A small image flow-matching model, trained from scratch: layers 14.
Rows from block 5, named by matrix and row number. Each number is 500 + 25 x the weight over its row's rms, rounded and kept within 0 to 999. All counts start at 0. Numbers have three digits each. After the name is the row's rms in percent of the matrix's.
# ada: adaLN modulation (shift, scale and gate of each sublayer stacked) (model.blocks.5.ada.weight, 960x128), inputs 64-127
ada.292 068:500500464500554500500531500500500500500500500500500500459500567500500500500448500500561500500500500500500500450461500563500500500500467530500500500500500500528500556460500500450500540500533442
ada.293 093:500500465500546500500527500500500476500500500500500500466500565500500500500445526500557500500500500500500500458459532557500500500500468534500543500500479500500500555467549521461500535500525451
ada.294 085:500500500500484521500500500500500523522500500500437500525500500500500500500500500500500500562500430500500500444500452500500467477432500470439444500500565546500500500500449500500500432500479500
ada.295 148:543500500500453545473500500500541554535463500500485500500500479500500487500530485530488500500500485467500500514525500500500438492476500444500494472514500541500500487500489500505489487537483520
ada.296 114:517500472500482533500500500479500519525500500465458500500500500500500474500500500500500500551500458500500500459500452500500479473455500500453432500522560544500500500500439500500484454530475500
ada.297 092:500500500468538475500544500500500464474500475534523500439469540472500500500452535500530500500527500500500500500478531542500500500527462539520500500474480469525500524445500521440471537479537450
ada.298 064:500500426500500500500500500500500500500500500431500500500500567500500500500457500500575500500500546500500500500445500564500500500500500529500500500500500500500500567500555500500500538500500459
ada.299 096:500500465500528500500500500500500469500500500473500500500500548500500500500451500500550500467500500500500500463458545546500500500500483527500568500500455500500500547500567500472500532500527460
ada.300 136:500500500461500521500500465500500500500500500552535500500500500500500500500500500500500500500500567500500500566500500523524500500561500500587463500500500500556500470500453500500448559500500500
ada.301 092:500500468500549500500500500500500471500500500475500500461500560500500500500446500500549500500500500500500500455461531547500500500500477528467546500500472500500500549463552500458500500500527450
ada.302 034:500500500500500500500500500500500500500500500500500500409500500500500500500411500500500500500500500500500500500500500500500500500500500500500500500500500500500500500420500500395500500500500413
ada.303 025:500500500500500500500580500500500500500500500500500500386500500500500500500500500500500500500564500500500500500500500500500500500500500500500500500500430500500500500388500500370500500500500500
ada.304 086:500500500467522500500528500500500479500500500500500500444500540500500500500448524500545500500500565500500500500475545567500500500562481536500500500500500500555500527458500522451453580500534450
ada.305 018:500500500377500500500500500500500500500500500500500500500391500394500500500500500500500500500500500500500500500500500500500500500500500500500500500500500500500500500500500500500402500500500500
ada.306 043:500500460500558500500549500500500453500500500500500500500500580500500500500437500500569500500500500500500500500457500547500500500500453552500500500500500500500500571500500500450500500500500446
ada.307 197:500500536500459500476484520500500517500473500527512500532500459500500513500539480513462483500500479500489500534539457457500500500500528469518439500500519483466500463534440479540500466500467541
ada.308 303:485500540485500509492518515500476508512500472558539500463500468500500500500509500526462485500551500500500543551526488473500532487519509500526441500500500476482500460483450500500446513500490511
ada.309 042:500500500500500500500500500500500500500500500500571500500500500500500500500500500500500500500500651500500500500500500551500500500613500500615500500500500500500500500500500500500500624500500500
ada.310 062:500500459500500549500500500500500500533500500500500500500548500500500500500500500536500500500500500500500544500500500500500500500621500500500500500543500524500540500500500500500500500500500500
ada.311 088:500500500500500533500500500543500532500500500500540500500500480500500500500500500527500500520500589500500500550500477500525500500561522500582458500500500500534500475500450500500463549500500500
ada.312 075:500500548457500500500535500540500500500500500577535500446458500455500500500500500500500500500528500500500471552500500535526500500500500500564500500500500469530500500452500522450457530500524500
ada.313 079:500500500500555500500530500500500470500500500500500500442500557478500500500435526500545500500500500500500500500462533554500500500500469539500525500500500500500500539446537500441500557500528442
ada.314 126:500500460500538500500500500500500477500500500446465500484500558500500500500462516500551500500500465500500500425464500532500500500500475520428529500500500500500500557482536500474521500500520463
ada.315 064:500500500500500500500500500500500500500500500500500500500500544500500500500500500500544500553500500500500500452500454500500500500500500500456397500500567500500500544500416500500500500500500500
ada.316 047:500500500500553500500500500500500500500500500500500500455500562500500500500430500500563500500500500500500500500436547572500500500500461542500500500500500500500500556461542500456500569500500436
ada.317 111:500500518466522478500531500500500475483500500545542500461481500474500514500471521500500500450523541500500500534500550538500500500539480528549547500480433470500500500468543524465500556481534470
ada.318 108:500500546500466500477500526500500500500471500549500500520500457500500500500537500527455485500517500500500516554543457457500500500500517479500438500500500500456500458519440484530500458500472535
ada.319 047:500500500500549500500500500500500500500500500500500500406500500500500500500443500500500500500500500500500500500500500548500500500500500500500500500500500500500500500433500500428447624500500442
ada.320 072:500500500557481438500449500520500482457500536451477500550500500542500516500500454461500500500471500500500500467500480476533500548500535473465471549500525500500500500537469500536559452500500521
ada.321 108:500500539500475500469500480500552500500437500500468500500480500475527478500542500500500500500500450500475479500544500452500462448451473470500500445500518500500500500500476463500500436500471530
ada.322 056:500500500468500550500542480463500500531500500542534500444500526500500479454477552500527500500522535500500500500500529548500500463500459540500549462500465500500528521456550500461450569518500474
ada.323 068:484500443500467500500462500500500500477500553481500471544500500500500553500500471500554500500433500500500500500473527566500500500500500472500526525500479500544500528543522500529500569500500500
ada.324 024:500500500500500500500500500500500500500500500500500500500500500500500500500500500500500500500500608500500500634500500500500500500630500500500500500500500500500500500500500500500500607500500500
ada.325 045:500500500500500500539500500500500500500500500500500500500500500500500500500500500500500500500500500500500500500500500500500500500636500500500500500500500500500500500500500500500500500500500500
ada.326 061:500500567500465500500546500457500500500500446561500500459500500500500500500500500500460500500573450500500544544534478456500500500500500526484473500500500500500500500469472500500500462500467527
ada.327 111:500500485500469520500468472500500516500465536462450479551500500500516500500531467500500500524438500500513500471515477479523454500465520431478500500500529522500500500540500480521500452500500525
ada.328 047:500578500500500500500500500500500500526500500500500500500500500500500500500500500500500500545500500500500500500500426500435500377500500500500462500500554500500500500500500500500500500500500500
ada.329 041:500416500544500442500500455500500500500540500500500500500500500556500500500500500500500500500500565500500500500500579500500500568566500500540500500500423500500500500500500457500500559500500500
ada.330 068:466533500451533538500553500500573500530500480525500500447472527465500480500478550534525531500500500500500500500500500539461500465500460530500532464500478500500500522462536500458478541500500467
ada.331 058:500556500500500500500500500500500500500500563500541500488500500500500500553500500500500500471454594500500500531500540548500500500554533500567543500500452500500500500500538500500500577500500500
ada.332 035:500451500500500500500500464500500500449500500500500500500500500500500500500500500500500500500500500500500500551500561577523500500500500500612553500500445500549500500500500500500500500500546500
ada.333 039:500500500500510563500500500500500547500500500500500500467455520500500500500500500500500500500464584500500429500500539539474445500500500500500568500532500500500500500500560500465443575529500482
ada.334 093:500500562470461500478515500500500500500466491575500500500500436500509500500541500528447500483536500485500500570564500482500500500500500500500500480500482500500500440500500500500500500500500545
ada.335 036:500500560500500500448500500500552543543500500572535500500500451464500500552500500500437500500500500500500428543553500500458500500500500500500500500500500500447500444500500500500500500500470500
ada.336 068:500500481452530539500544500500556500500500474500500500457500531500500500500472538534533500500500557457500500500480532553500500500541474537528541500500472500500500524472542522465456564500500463
ada.337 079:448573539500500539485500500500500530529483500574548500500500475500500500500518500531458500500518500500500500555530500478500500444500500500537500500500455500420500455500541500500500500500475500
ada.338 030:500500500500500500500500500500500500500500500564534500447500500500500500500500500500500500500500571500500500585500500500500411500500500500500558550500441460500500500500500553500500596500500500
ada.339 044:500500500500550500500540500500522535500481577500500500416464500441535466500500500500500518531500425500500473500500465500500500443450434500500471500500527500500500500415474500435500453500500500
ada.340 037:500500500500500500500500500462500500500500500500500500500500500500500500500500500500500500500500500500500500500500500500500500500500500500500500500500500500500500500500500500500500500500500500
ada.341 073:500500500500528500500534500500500500500500500500500500425484530475500500500457523500546532500500500500500500500478537573500500500552475544500526490500468500500500539434526500436462561500500461
ada.342 044:500500500500500500500500500500500500500500500551500500500500431500500500500500446500500500454500500500500500500500500500500500500500546500546500500500463422500500421500500500500500500500500500
ada.343 073:500500478500541500500543500500540500500500500500500500431469541500500500500457548500545500500500500500500500500473500560500500500500451545500524500500474500500500541441527500438478544520500449
ada.344 065:478500518477500522500500500500500500500500483558568500500500474500500500500500500531473474500538548500500540564513526500500534500560548500558538500500464500500500457500533500500468560540500500
ada.345 118:500500481500500474500500527500453480469534500470523519500468524500469532529476500470533500500474550500500466469469500524536500567550500500500467532468500475555500533487467556485500518479527481
ada.346 059:500500500500500500500456500542500500522500547522559500500500500500500500500500500500500500500483583500500477541500500500500471534557541500573532536500479500500500471545526522500500576532500500
ada.347 073:461500500490500500500500500500500500500500459538551500500545500500500500500500500500500500471535553575500500553500500500500564500551500556535500500500461500500500472500519500542500562495500500
ada.348 074:500500500451500500500500463500500500500500500532557500450500500500500500500500500538500500500500500500525500532500549500500500500573500500580542500500452500500500500500539543500462602531500500
ada.349 064:500500523526475457483445542500500500459500525500500500545532463500500500500529444471460500500500456500500500500524482442500500500477544460480470500500518472480500467534466500538530438500500536
ada.350 050:500500464500500442536500500500500434500532446443500500500500500500500500500500500500500500500500500500500500447467466500500500500500500500424436500500541500532500529500445500500547452500500500
ada.351 083:500530500500539500466461561500500500500529526500573500500500500500461526500500500500500500500500553500500500500500500500500500500540500500500500500500500472448541500500500518500500556500500485
ada.352 030:500500500500439500536500457500500500500500500500500500500500500500500500500500500500500500500500500570500500500547500553544462500500500500628500500500500500557500500500500500500500500500500567
ada.353 046:500500479500500500500500500548500500500500547500500500500500500500500500529477500500528500468458585500500500500500544562541500500567500500585534500500460500563500500500527500500500600500500500
ada.354 056:500500500500500500500500451500500500500500527500500500500500500500500500500500500500567500500459571500500466500500552582500455542500500500570552500500500535554500547500544500500500500500500500
ada.355 035:500500520500500552500500500500500500539444500500500500500500500500554500500500500500500500500500500500500500500538500500452500500500500500500600500500500500470500500500585500500500500556500500
ada.356 061:500500488500437500500500421480500500500465500500500500500500500500500500500500500500563500500500500500500500500500500561541477500500500500537500500500500500595500545500500500500500500500500500
ada.357 040:500500540500500500500555500500500500532500452559500500451500500458500500464500500500500500500565439500465500529550500453500500500467473500500500470500500456500500462451500500466462436500500500
ada.358 072:475500500500520500500550500430500500500500488500500475431500537474500500500459554500522500500500522500519507500469500530500500500500447548500519500520500500500500525440525529445471531500500454
ada.359 112:500500460500522500542516468500500500478532500462500513491448547500474500500464500500551500500500517500500500462461509551500472539514481500500522500500500500526500544484500529468500528500519464
ada.360 060:500500438500500500500500500500500500500500531422447500535500553500500500500500500500569500500431500500500500451500500500500500500500500500500527500500500500500500555520525500500500500500500500
ada.361 106:525479500500500500500532469455552500500500500500443500500451500500517500500500500500500500500500437500500467500500500500500420500437442474474500466500500500500500500500500500500500440500500500
ada.362 076:500500480564500500500448500500500500465500536445463500562500500543500500500500456450500500500445479500500500464500473469500500531473529467462469538500540500500500500545467489539554445500500520
ada.363 059:500458500500500500500500468500500500500500500500420500500500500500525500500500500500500500500500425500500500469500500468500476500500500500500500500466541500500458500500500472456500414500500500
ada.364 068:500500500560458460500438500500500500500500541476500500557530464500500500500529444500466500500500477500500500500500475449500500500500548456500470546500524500500500472541466500547535450500500542
ada.365 091:500500466500500500500500480500500500500500546434455500548500545500500500500500500500555500500433500500500461448483500531500500500500500500500500500500500529505500555500500500500500500500500484
ada.366 028:500500500500590500500500500500500500500500500500500500500500500500500500500500500500500500500500439500500500403500500500450500500500500500391500500500500500448500500500500500500500435500500500
ada.367 028:500500500500500500500500500500500500500500500500500500500500500500500500546500500500500500500500591500500500500500500500500500500500500500616500500500500500500500500500500500500500605500500500
ada.368 065:500500459500443500534500500457500500500500500456461500523500534525524470500500500500552500542469463536538500460500500500540500478472500500465500500500539539500500560500500480500500454500500500
ada.369 093:500500500500500500500500500500403500500500500570570500500500500500500500500500500500500500500500500575500500554500500500500500500500533572500500500500500500500500500500500500500500513500500500
ada.370 039:535500530500500500450500500533500500500500500556500500478500444436500500500500500500430598500500500500500500561520500500500500500500500459500500500500500500436500433500500500500500500500500500
ada.371 047:500500517500561500500500540500500500500500500500500500500500500500500500500500500500500500558500410500544551500500500453500530500442500500408454500500500500447500500500459500500500408500484500
ada.372 059:500431437500500500500500500500500500500546500439455500527500564543500500500464500500573500500500500500500500454451500564500500500500500544477500500500500500500500562500500500500500500500500500
ada.373 074:500500500500500500500500500500500500500500547500591487500471500500500566500482500500500500500476607500500500500500500532519500500570500500579523500500500500500524500500500500500500611500500500
ada.374 078:500527500451523555500544500500542520538500477548532500444500500464500500500500539540500500500541519460500528531500525525500500458517472532528538463522467500500500500458540500464451548500500479
ada.375 064:500500460500529469538516549500500450475552463462500500500500539531500533500452500479534500500500500500500539470444500524500580500500500560476500529500500500500500538500500500500500500483522465
ada.376 095:500529500460529500500547500500550500527500469533523500450500522477500477500474546531520500500532516481500500500487523536474519461518462543515532461500471500500500516461537500462449547500500471
ada.377 097:500500456500500481522492464500500471476500500431465500500453547500500500513486500486553500500469500500500470442466500540500454524500500500500500500500526500526500550500500500500531500500500477
ada.378 070:500500500500500500500500521500500500500500500450467500500500535500500500500500500500500500533500487500500500439500500470453500500463440500472500500500538500433500500500500500500500466500467500
ada.379 074:500500500500525500500500500500500500500538500500541500460500527500471500500450500500527500500500552474500500500466534553500500500540500524500538500500461500500500519500540536460500571500500444
ada.380 075:500500468461533500500531500500500500500500500500500500458500546500500462500455525500553500500500537500529500500465533567500500500536480554500531500523477500552500543477532500467476550531528457
ada.381 067:500500500500587500500500559500500500500500500500500500500500488500500500500500500500445500500500500480500500500500474434500540500500500500443500500500500500426500500500500500500500500500500500
ada.382 075:500500534500479476483465563528500500500479541500500500529500462500500538540531462500456500500500465500500459500531474443500500500471528445500467531500500500454500466518463500520535447471500528
ada.383 071:500472458500500500538539450500500500486529500446500500500500549500500500500477528473558500500455529500500500455464517554500500500500463500500520500474500500549466548500517500469500527500500500
ada.384 039:500500500500500500500500500464500500500500500500500500500500545500500500500500500500500500500500418500500500432500450500500500500423424500435500500500500500500500559451500500500500425500454500
ada.385 052:500512500500500500500500526526500500500500521573570500500500500500500500500500500500500500500500553500536500576500500500542555500500500500549500500500500500500523500500500500500500546500500500
ada.386 044:500500500500500500500538500500604500535500500430412500500500500500500500500500500500500500540500466500500500449500458458500500476500474500458463500500548541500500500500463500500500424500479500
ada.387 061:500500500549500500500475500500500500500500500500589500500500500500500500500500500500500500474500500500500500597500500500500500500500500500512500500540500500500500500500500500500500500500500500
ada.388 032:500500500500500500500500500500500500500500575500500500500500500500500500500500500500500500424500500500500500500500500500500500500500500500500500500500400500500500500584500500500500500500500500
ada.389 042:500500500500500500500500445500500500500500500500405500500500500500547439500500500500500500500528410500500500500500500500500500468447500500500500500500500500500500500500500500500500409500500535
ada.390 071:527500500533467500500454500500430500500500530463477500568500472500500500500528447477477500500467500500500500479500479457500482500500543458500471548500527500500500480554465500547526457500500536
ada.391 046:500500500500500500500500500584500500500500500500500500500500500500500500500500500500500500472500585500500416500500534540500500500539500500577532500500471500500500500500526500500500569500531500
ada.392 086:500553555475480500461459500500500520530440500500500542500554449435500500500531484535450500500500502500500500500562500475500500500500544486541500492500500500500500449500500500500500498459500533
ada.393 089:500467477500500473522500500500480469470536500458500500500500525500480519500476500480536500500482557500500500460466500525539500571542500513500467526464527482577500539500467532500500500484535481
ada.394 060:500500500550500452500500500500500500475500500448459500500500500500500500500500500459500500500500424581500500447500459500500540500442500500415439541500546500500500500500449500500552422500500500
ada.395 180:500500546461484515464500500523500525511479515556548500490477466479488521500529500534460510487512539454476463556539500484500475500528510481558500500500477481483500454500500510500489532500482516
ada.396 117:500500530500500500500500526500500500500500455565542491440500475500500500500500500500463500500582468500520500543500500486500500500500500500500500500500500462500500466467500500500500500500500500
ada.397 061:500430478500500500500500500500465473479537500445500500500500529500500500500476500478544500500500500532500500455469500524500500546500500500500456500500539500592500544500448500500500500500540480
ada.398 135:523521468500500500500477487500500500500466537443470500570462533500500500526500483500543509526440507500516465450480500519509449500500500500500500500500528522518500546544500500500515500500500500
ada.399 040:500500500480500500524565581500500500500500441500500500500500500500500500500500542500500500500559500500500500500500500500500500500500500535500411500500500500500500500500418500500500500500500500
ada.400 087:500500477500500500500500475500544500500500500438444500555467529500500500520500500500535529500448500500500460438500500500500448500464471500500500500500531525521500541500500500500500500500500500
ada.401 071:500500500464524500500546500500553500500500487524500500445500534473500485500466552525538537500525524485500500500478528554500500476521454550500534500500468500500500536459539520456461548500500463
ada.402 080:500500500500475500500500500500530516500463500462453500500432500500500518500500500500530533523443481500500438500500500500500438500458471421500500480500526500500500532500500500464500467500500500
ada.403 051:500500500500449541500500425500500538524458500500500500500537500500500457500533500500500500500500500500500500500536537500547444500500500500500537500500500500500500500500531500500500500540500531
ada.404 035:500500555500500500500500500559500500500500500583500500500500500500500500500500500554500500500500500500500500565547557500500500500500500500556558500500448500500500500500551500500500517500500500
ada.405 047:500500539500500500500500500500500555500469500567574500500500465500500500500538500500456500500500500500500500575539500500566500500500500500560564500531500500500500451500558500500459500500500500
ada.406 093:500500540500500500500543500500458500500500452537500500470500469500500500479521500511453474520552463529522569526533475455478542470482500531480473500500526500476500465472478500500500463500500529
ada.407 059:500500500500500500500500500452500500500500500500500500500500500500500433500500544500500500500500500500500500500455500500406500500500429500406500500500500500463500569500500500500500500500500500
ada.408 081:442500500500500500500500500500500500500500500500589500435500500500500500500500500500500457500500507500500500500500500500531500500553500500547500500500500500500500500500500500500500531500500500
ada.409 063:500500500500548500500524500500500500500500446469500500500500539500500451500458515500532500523542500500500500463500478500500554470500489562448475500500524500500500537500500500500500500500500479
ada.410 057:500500500500500500500500500606500500500500500500616500500500500500500500500500500500500500500500612500500500500500500500500500500623500500609500500500500500500500500500500500500500590500500500
ada.411 043:500500500559500500500500500500493447466500500421500500500500500540500500500500500500500500500500374529500543500500500500500500500500500500369445500500500500500500500500448453500500500500500500
ada.412 032:500500500500500500455500550500500500500500500500500500500500500500500500500500500500500500500500500439500500500500500500469500500500500500468548500500500500378500500540552500500500500500500500
ada.413 044:500500500549500500500500500432500500500500500500466465500500500500534500500500500470500467500500436500500500441500500460500500500432500500445500500500551500500500500500500500500500440500444500
ada.414 072:500500500500500500500529500500554500500474525500440500500454540470500500500500500500545500500500456500480447449500500500500440500461463456500500500500500539500500560500500500478500449500500500
ada.415 057:500500500500500500500560500457500500500500450474461500457448525500500500459500538500532500536500500500500538469500469500500519470500434500459461500500537536500500558452464500462500459500500500
ada.416 075:500500436552500500500500500458500500500500500500500500554500500521500500500500500500500500500465390500500500500500500486500500463500500500500500500500500549500500579500500471500549389500500500
ada.417 038:529500500500500500415500500500500500500500586500500500500500500500500565500500500500500500454447584500500435500500540500500500560500500500500500500500452500500500500500500540500500500500500500
ada.418 041:446500500500500500567500356500500454500500402500500442500500500500500500500500500500500500500566500500500500500500500500500500500500500500500500500500500500500398500500500500500500500500559500
ada.419 066:500500500500446500500477500500500500500530544538500500500531500500500500500500500500500500500484560500500477564500500500500500525551540500563500500500500500500500421551500500559500500500500500
ada.420 081:500500538500500524473500500500538536525464500550483500500500469500500500500535500500457500500500443500500500538541500466471471460436500471500528500500500500417500459500528482500500481500464532
ada.421 080:500500500528541500474483500500500500500526519465480500500500500500500500500500500484500479500500454458500500447500500440447500500460500500413500500500500500414500500500500500500523448500500484
ada.422 150:500436500500449500500500419485500500500478500500500500514500500500552500500525500500500500500500449500500500500516527500500438500459500471500522500500500500500500500511515500500500455500500518
ada.423 092:518500523500524500500523500500500500500500470500459500479484500494500440500500500500480500531528434500500500500500466455447500461440475500445470500500540500469500500464473500483500426500500500
ada.424 065:500500526464525500500548500500581500547500481557524500436500500455500500500500543535500500500540500461500500535500516500448500447500460520522524449500469500500500500451528500456471532500500500
ada.425 053:500500500500500500479500500533500500500500547500522500500500500500500500500500500500500500471500592452500418500500541500500500541539500500579534500500459500500500500500531500500500588469500500
ada.426 070:500439500500500500500500500500556500500500409500500500500500500500500500500500546500500500478559428500500500500500500500500474500500500500500472454457500500544412500500468500500500447500500500
ada.427 060:500532500500500500500445500500500500500530500500579500525547500500500524500500500500500500500479568500500500500500500500500557529554559500500531547500500500500547500526531517537500553500500500
ada.428 050:479500500500500438500525500500500449470467500500500500500455500470500500525500500500500500500500500500500500500500500500500531500500500500500451500500500471500500500500463500455500500455500500
ada.429 061:500500471474500500525555422474500500500500441500500500481500542500540435500478537529542500500500500500500543500500500543500500463500462541500542500500500529547500534500540500480478500531500500
ada.430 075:500522500525536500455460533500536500523500553471500500534500500500500536500500500500468500500462500459513471500500500477450500500465500474458528500529500500414526475528534500500535480500500500
ada.431 065:500500500500500500500503500500439500500500500472500500473500534472500445531467500500500500531532439599500500500500475500500500450500494500455475500500534524500500500456480500478500500500500489
ada.432 107:525500478470481500527500468531467500481500500500538500500500500500500500500500500500528500500500585500500500500482500533554500543577500500566477500483500500588500522500474524500485558500516500
ada.433 081:500563537500500532500500500500500500531490500577565500456500500478500500500500500522500500500555500500500500559500500500500500437500500500530515500500461500457579468500522500500471539500500500
ada.434 053:500500458519500447500500500470500500472542500406434500546500534500500500500500500461546500500500500500500500432464500500500500548500500500464500500500500500500500549500475500500521452500500500
ada.435 030:500500589500500500500500500500500500500500500595500500500500500500500500500500500500500500500500500500500500500500500500500500500500500500500500500500500500500500500423500500500500500500500500
ada.436 043:500583500459500500500500500550500500500500577543563500500500500448500500500500500542500500500500572500500500532500536545500500500564500500562548500500446500500500500500547544500462592500500500
ada.437 032:500500542500500557500500500500500500500449500571500500500500500500500500447500500500500500500500502500500500573552500500468500499500500500500584448500500500490500500500572500500500500500461500
ada.438 033:500500500500500500500500500500500500500500500500432500500486500500500500500500500500500500500500408500500500500500500500500500500458500500465500500500572534500500500500415500500500380500500500
ada.439 043:500500500500500500500500500548500500500500500500556500500500500500500500500500459500500500459500570500500500550500536500538500544548560466576540500500458454500500500500500500500500573500500500
ada.440 050:500500500500500422500500465500500439446500500434429500500500500500500500500500500456500500500500431500500500439500500500541500500500500500420453500474500500500500500500459500500549419469532500
ada.441 076:500500537500500531462500500500552533527452500565500500500500463475500481500531500527460500500500500500500500551544500477473500447465500478542537460520471500453500457500535478500500500500466525
ada.442 085:500515500445527553500548500500556500532500474535515500446500521470500467467481545534519519500523500500500500520500524534500500466517461533527532449515479500500500514455531500459443542523500473
ada.443 042:500500500500500500500500536500500500500500500500500500500500500500500500500500500500434500500550566500500500605500500500500543500500500500500500500500500500500500426500500500500500578500500500
ada.444 053:500500478500533500525548500446500500500500500488500500461500550500500500500454541500535541500500500500500500455472500500500500500500468577500500500500500500500500550463500525500500500500500475
ada.445 057:500512561500500500475472515500500528519500530571543482416500449500500500500500500500435500500529500500500500570537500476500500500500500500500500500500500467483500438500500500500500500500500500
ada.446 169:519526477500500514500480484500518524500500563447455500564469517500500500520500493500535500520431500500516466459500486504500449506482500427500500500500521525500500539540500500500500500500500500
ada.447 032:456500500500500500500575500500500500500500441500433500436500500500560500500500500500500500500500500500500566500500500500500556500500500500500500500500565500500500500500435500500500500500500500
ada.448 050:449454500500500500532500500500458500500500500500500500500543500538500500500500500500500500500597423552500500500500500500513500500500500542500442519500536500500464500500446448537500426500500500
ada.449 107:500549508523500517477440537500500534523492594532500500500500472500500500500500450509466500500451500500500500545512500500500500500500544480500500500551500500469558457500500500500500500500500500
ada.450 075:500500500447524549500538500500500500532500476550539500440500500500500500500483537545500500500546536500500500536500530533500538500535475537539535500500461500500500500457539500462443561513500475
ada.451 073:500500529532473500478455500500454500500500500500500500554500457500500520500541447478452500500500467500500500500529500435500500500480547451500481525500517500484500456546475500549533449500500542
ada.452 028:500500500500500500500500500408500500500500500500500500500500500500571500500500500500500500500584500500586500500500500500500500500500500582500500500500500500500500500500500500500500500500500500
ada.453 028:500500500500500500500500500500500500500500500500500500500500500500500549500500500500500500500437663500500500500500500500500500576602500500500500500500500500500500500500500500500500500500500500
ada.454 046:500500500549500439500474500500500500500500500428447500580548500558500500500500467461500500500474500500500500452500500462500500500500500500451460500500540500500500500562456469557553426500500500
ada.455 082:500500500466538500515548500500549500500510479516515500439500535500500500500464548500538500500500529470500500500479521557500500500523457544500526500500474500500500533451528500448477554518500455
ada.456 061:500500500451500500500560500500557500524465472546527500435464500500500484500480549535521527500535500500500515500500531541500500460500460524500534450500462519500500500448536500453449553500500476
ada.457 063:500454500500568500500500500580500500500500443500500500460500500500500500500500500500500473463539500500461500500500542500500523500500500554500529500455458476500408500500528500500500500500524500
ada.458 046:500500500500500500500500500500500554500500564500500500500500500500500619500500500500500500500462500500500500500500500500500500500500500500500500500500500500462500500500500588500500500500500500
ada.459 044:500500475500500500538500500446434500500500464463500500500500500500500500500500500500500500500500500500500596452479472500500500500500500553422453500500531500500500500500459500500500500500500500
ada.460 078:500536454500538500522519500500500500500500483458482500477500542500500469500449514500543500513500475500530521461455500538500544466500484535469500500500511528512500540455500500466500500500500467
ada.461 048:500500568500500500500500500500500500500500500587550500444500500500500500500500500500451500500550500500500500560500500500500561500500500536500500500500465461473500460446529500500500500500500500
ada.462 062:500500452500500500544500500500500500500500500472500500500500550500500500500463500500567500500500563500500500500455533573554474537548500500541536533500500500583500500500532500500500567500500500
ada.463 045:500500500545500500533500500500500500500531500435459500566500500538500500500500500500500500500500444563500500456500460500500500500456500500440448537500553500500500500539446500547500423500500500
ada.464 042:500500500540500500500500500500500500500500500500441500500520500500500500456500500500500500500500439500500500500500500460448500500418434500456500466500500500454500500500554500500500420500500500
ada.465 053:454500500500459500519522500417500500500500475500500500500476500500500500500500500500455500500530445500500500500500457436500529500464500500449461500500532500500500500500466500500475452469500500
ada.466 046:500500500500500500500500500500500500500500500500500500466500561500500500500450500500500500500500552500500500500454550592500500500500458500536554500500451500500500567500552500478500567500500462
ada.467 093:500538526459500550500531500500500500541481481554529500467500500460500479500500525535500529500538500500500500539514522500444500439500479500534542455500463500453500485478541500480464533500481500
ada.468 100:500500557500500500500500500500500529526466500567500500500500451500500500468541500525446500500540460500500500547553500428500500500477526500500500500500500500456500454500500500516500459500500537
ada.469 092:500519500521500500486500518500500500500460500500461500500500500500523500500500483500480480500530398500520500500514500461479500441424500500429500500500500519444500500500500459500519416500485522
ada.470 103:500500500500500500500500500500500500500500500500435500500414545500500500500500500480554500500500500500500500434482500500500500500473500420500500500500528500500500548500500500500500478500500500
ada.471 081:500508484500500483500477500543495487500500544500518500535510500500500528521500495500500500470453588500500500500500538539531500555554522500567535509500467500536500500535532500500500566500541500
ada.472 056:500500541500533524500527500500500500541500500566500523423500500468500469500500500500500500536500500540500500538500450500500500500500500557500459482543542500500500500430460500457500500519500500
ada.473 056:500500432500500500500500500500526500500538500500535531500500534500500500500471500500530500500451586500500500500459538571500500500548500500544545500500457527500500500500547500500500594500500463
ada.474 018:500500500500500500500500500500500500500500621500500500500500500500500500500500500500500500500500500500500500500500500500500500637500500500500500500500500500455500500500500500500500500500500500
ada.475 026:500500555500500500444500500563500500500500500576566572500500418500438534500500500500500500500500500500500500581500500500500500500500500500500500500500500500500500438500500500500500541500500500
ada.476 050:500424500500541500500500500441500500500500500500500500500500500500500500500500500500500440500555422500500500500500500476419500500442500500446500500500500500435425500500500500500500448500500500
ada.477 039:500500500500500500500500500500500500500500500500500534500500500500500500500500500500500500500500500500500500500500435500500500500500500500500434500500553500500500500554439500627500500500500500
ada.478 056:500500500500500437500500500500500500459543500447465529500500500500469500500500500465500500500500464500465500455500500500500500572500500500461446500440539500538385522500447500500533451500500500
ada.479 054:500500500500522500500500500500500465500500500500539500500566500500500513500500500500500500443568518500500500540500500500458576500526500553521500500500450430500500445534500500500500529500500500
ada.480 058:500556500500465500500500500500500500500500500500500500500500466500500500500500500500500500547500500500536542500500441500500545500500500500500443500500554500500562500500446500500500500500450532
ada.481 043:500500456500500500500500448500500500500500500500500500543500500500500500500500500500537500500445500545500500500500500500562500500500548500579500500500500549573500500548500500544500500500500500
ada.482 064:500500500548500500500500500500500500500500500426449500500500500500500500500500500461500500500500455500500500431470500500453500500437473500445550500500500500452500522500557500500539463500500500
ada.483 077:500500500500568500500500500500500500500530500453500500500500500500500500500500500500500500469500551500500478500500500500459500537500500500500546500500465500455500472500551500500548545500500461
ada.484 051:500500500500500500500500500500500500500500500500500500439500560500500500500446500500500500466500500500500500500449543500500463500500452500500560500500461500500500500436563500426500500500532438
ada.485 086:500500500448500500500500437565500500500500500547500500500518500500500478500500500543500500500518500500500500554538500500500500500563500500583475500500500500563500472500467500500468500500500500
ada.486 099:500500500526500500500500523446500477500500500471456500500500525500500500500482500474521500500500398500500500445477500500500516475425471500414500500500500500500500549500500500500500431500500500
ada.487 088:500526528500438500500500500500500500500473500549524500500500460500500500500500500500500500536500500500500500547526471500553500500517526500532455500500536500553500500500450500500449500500475542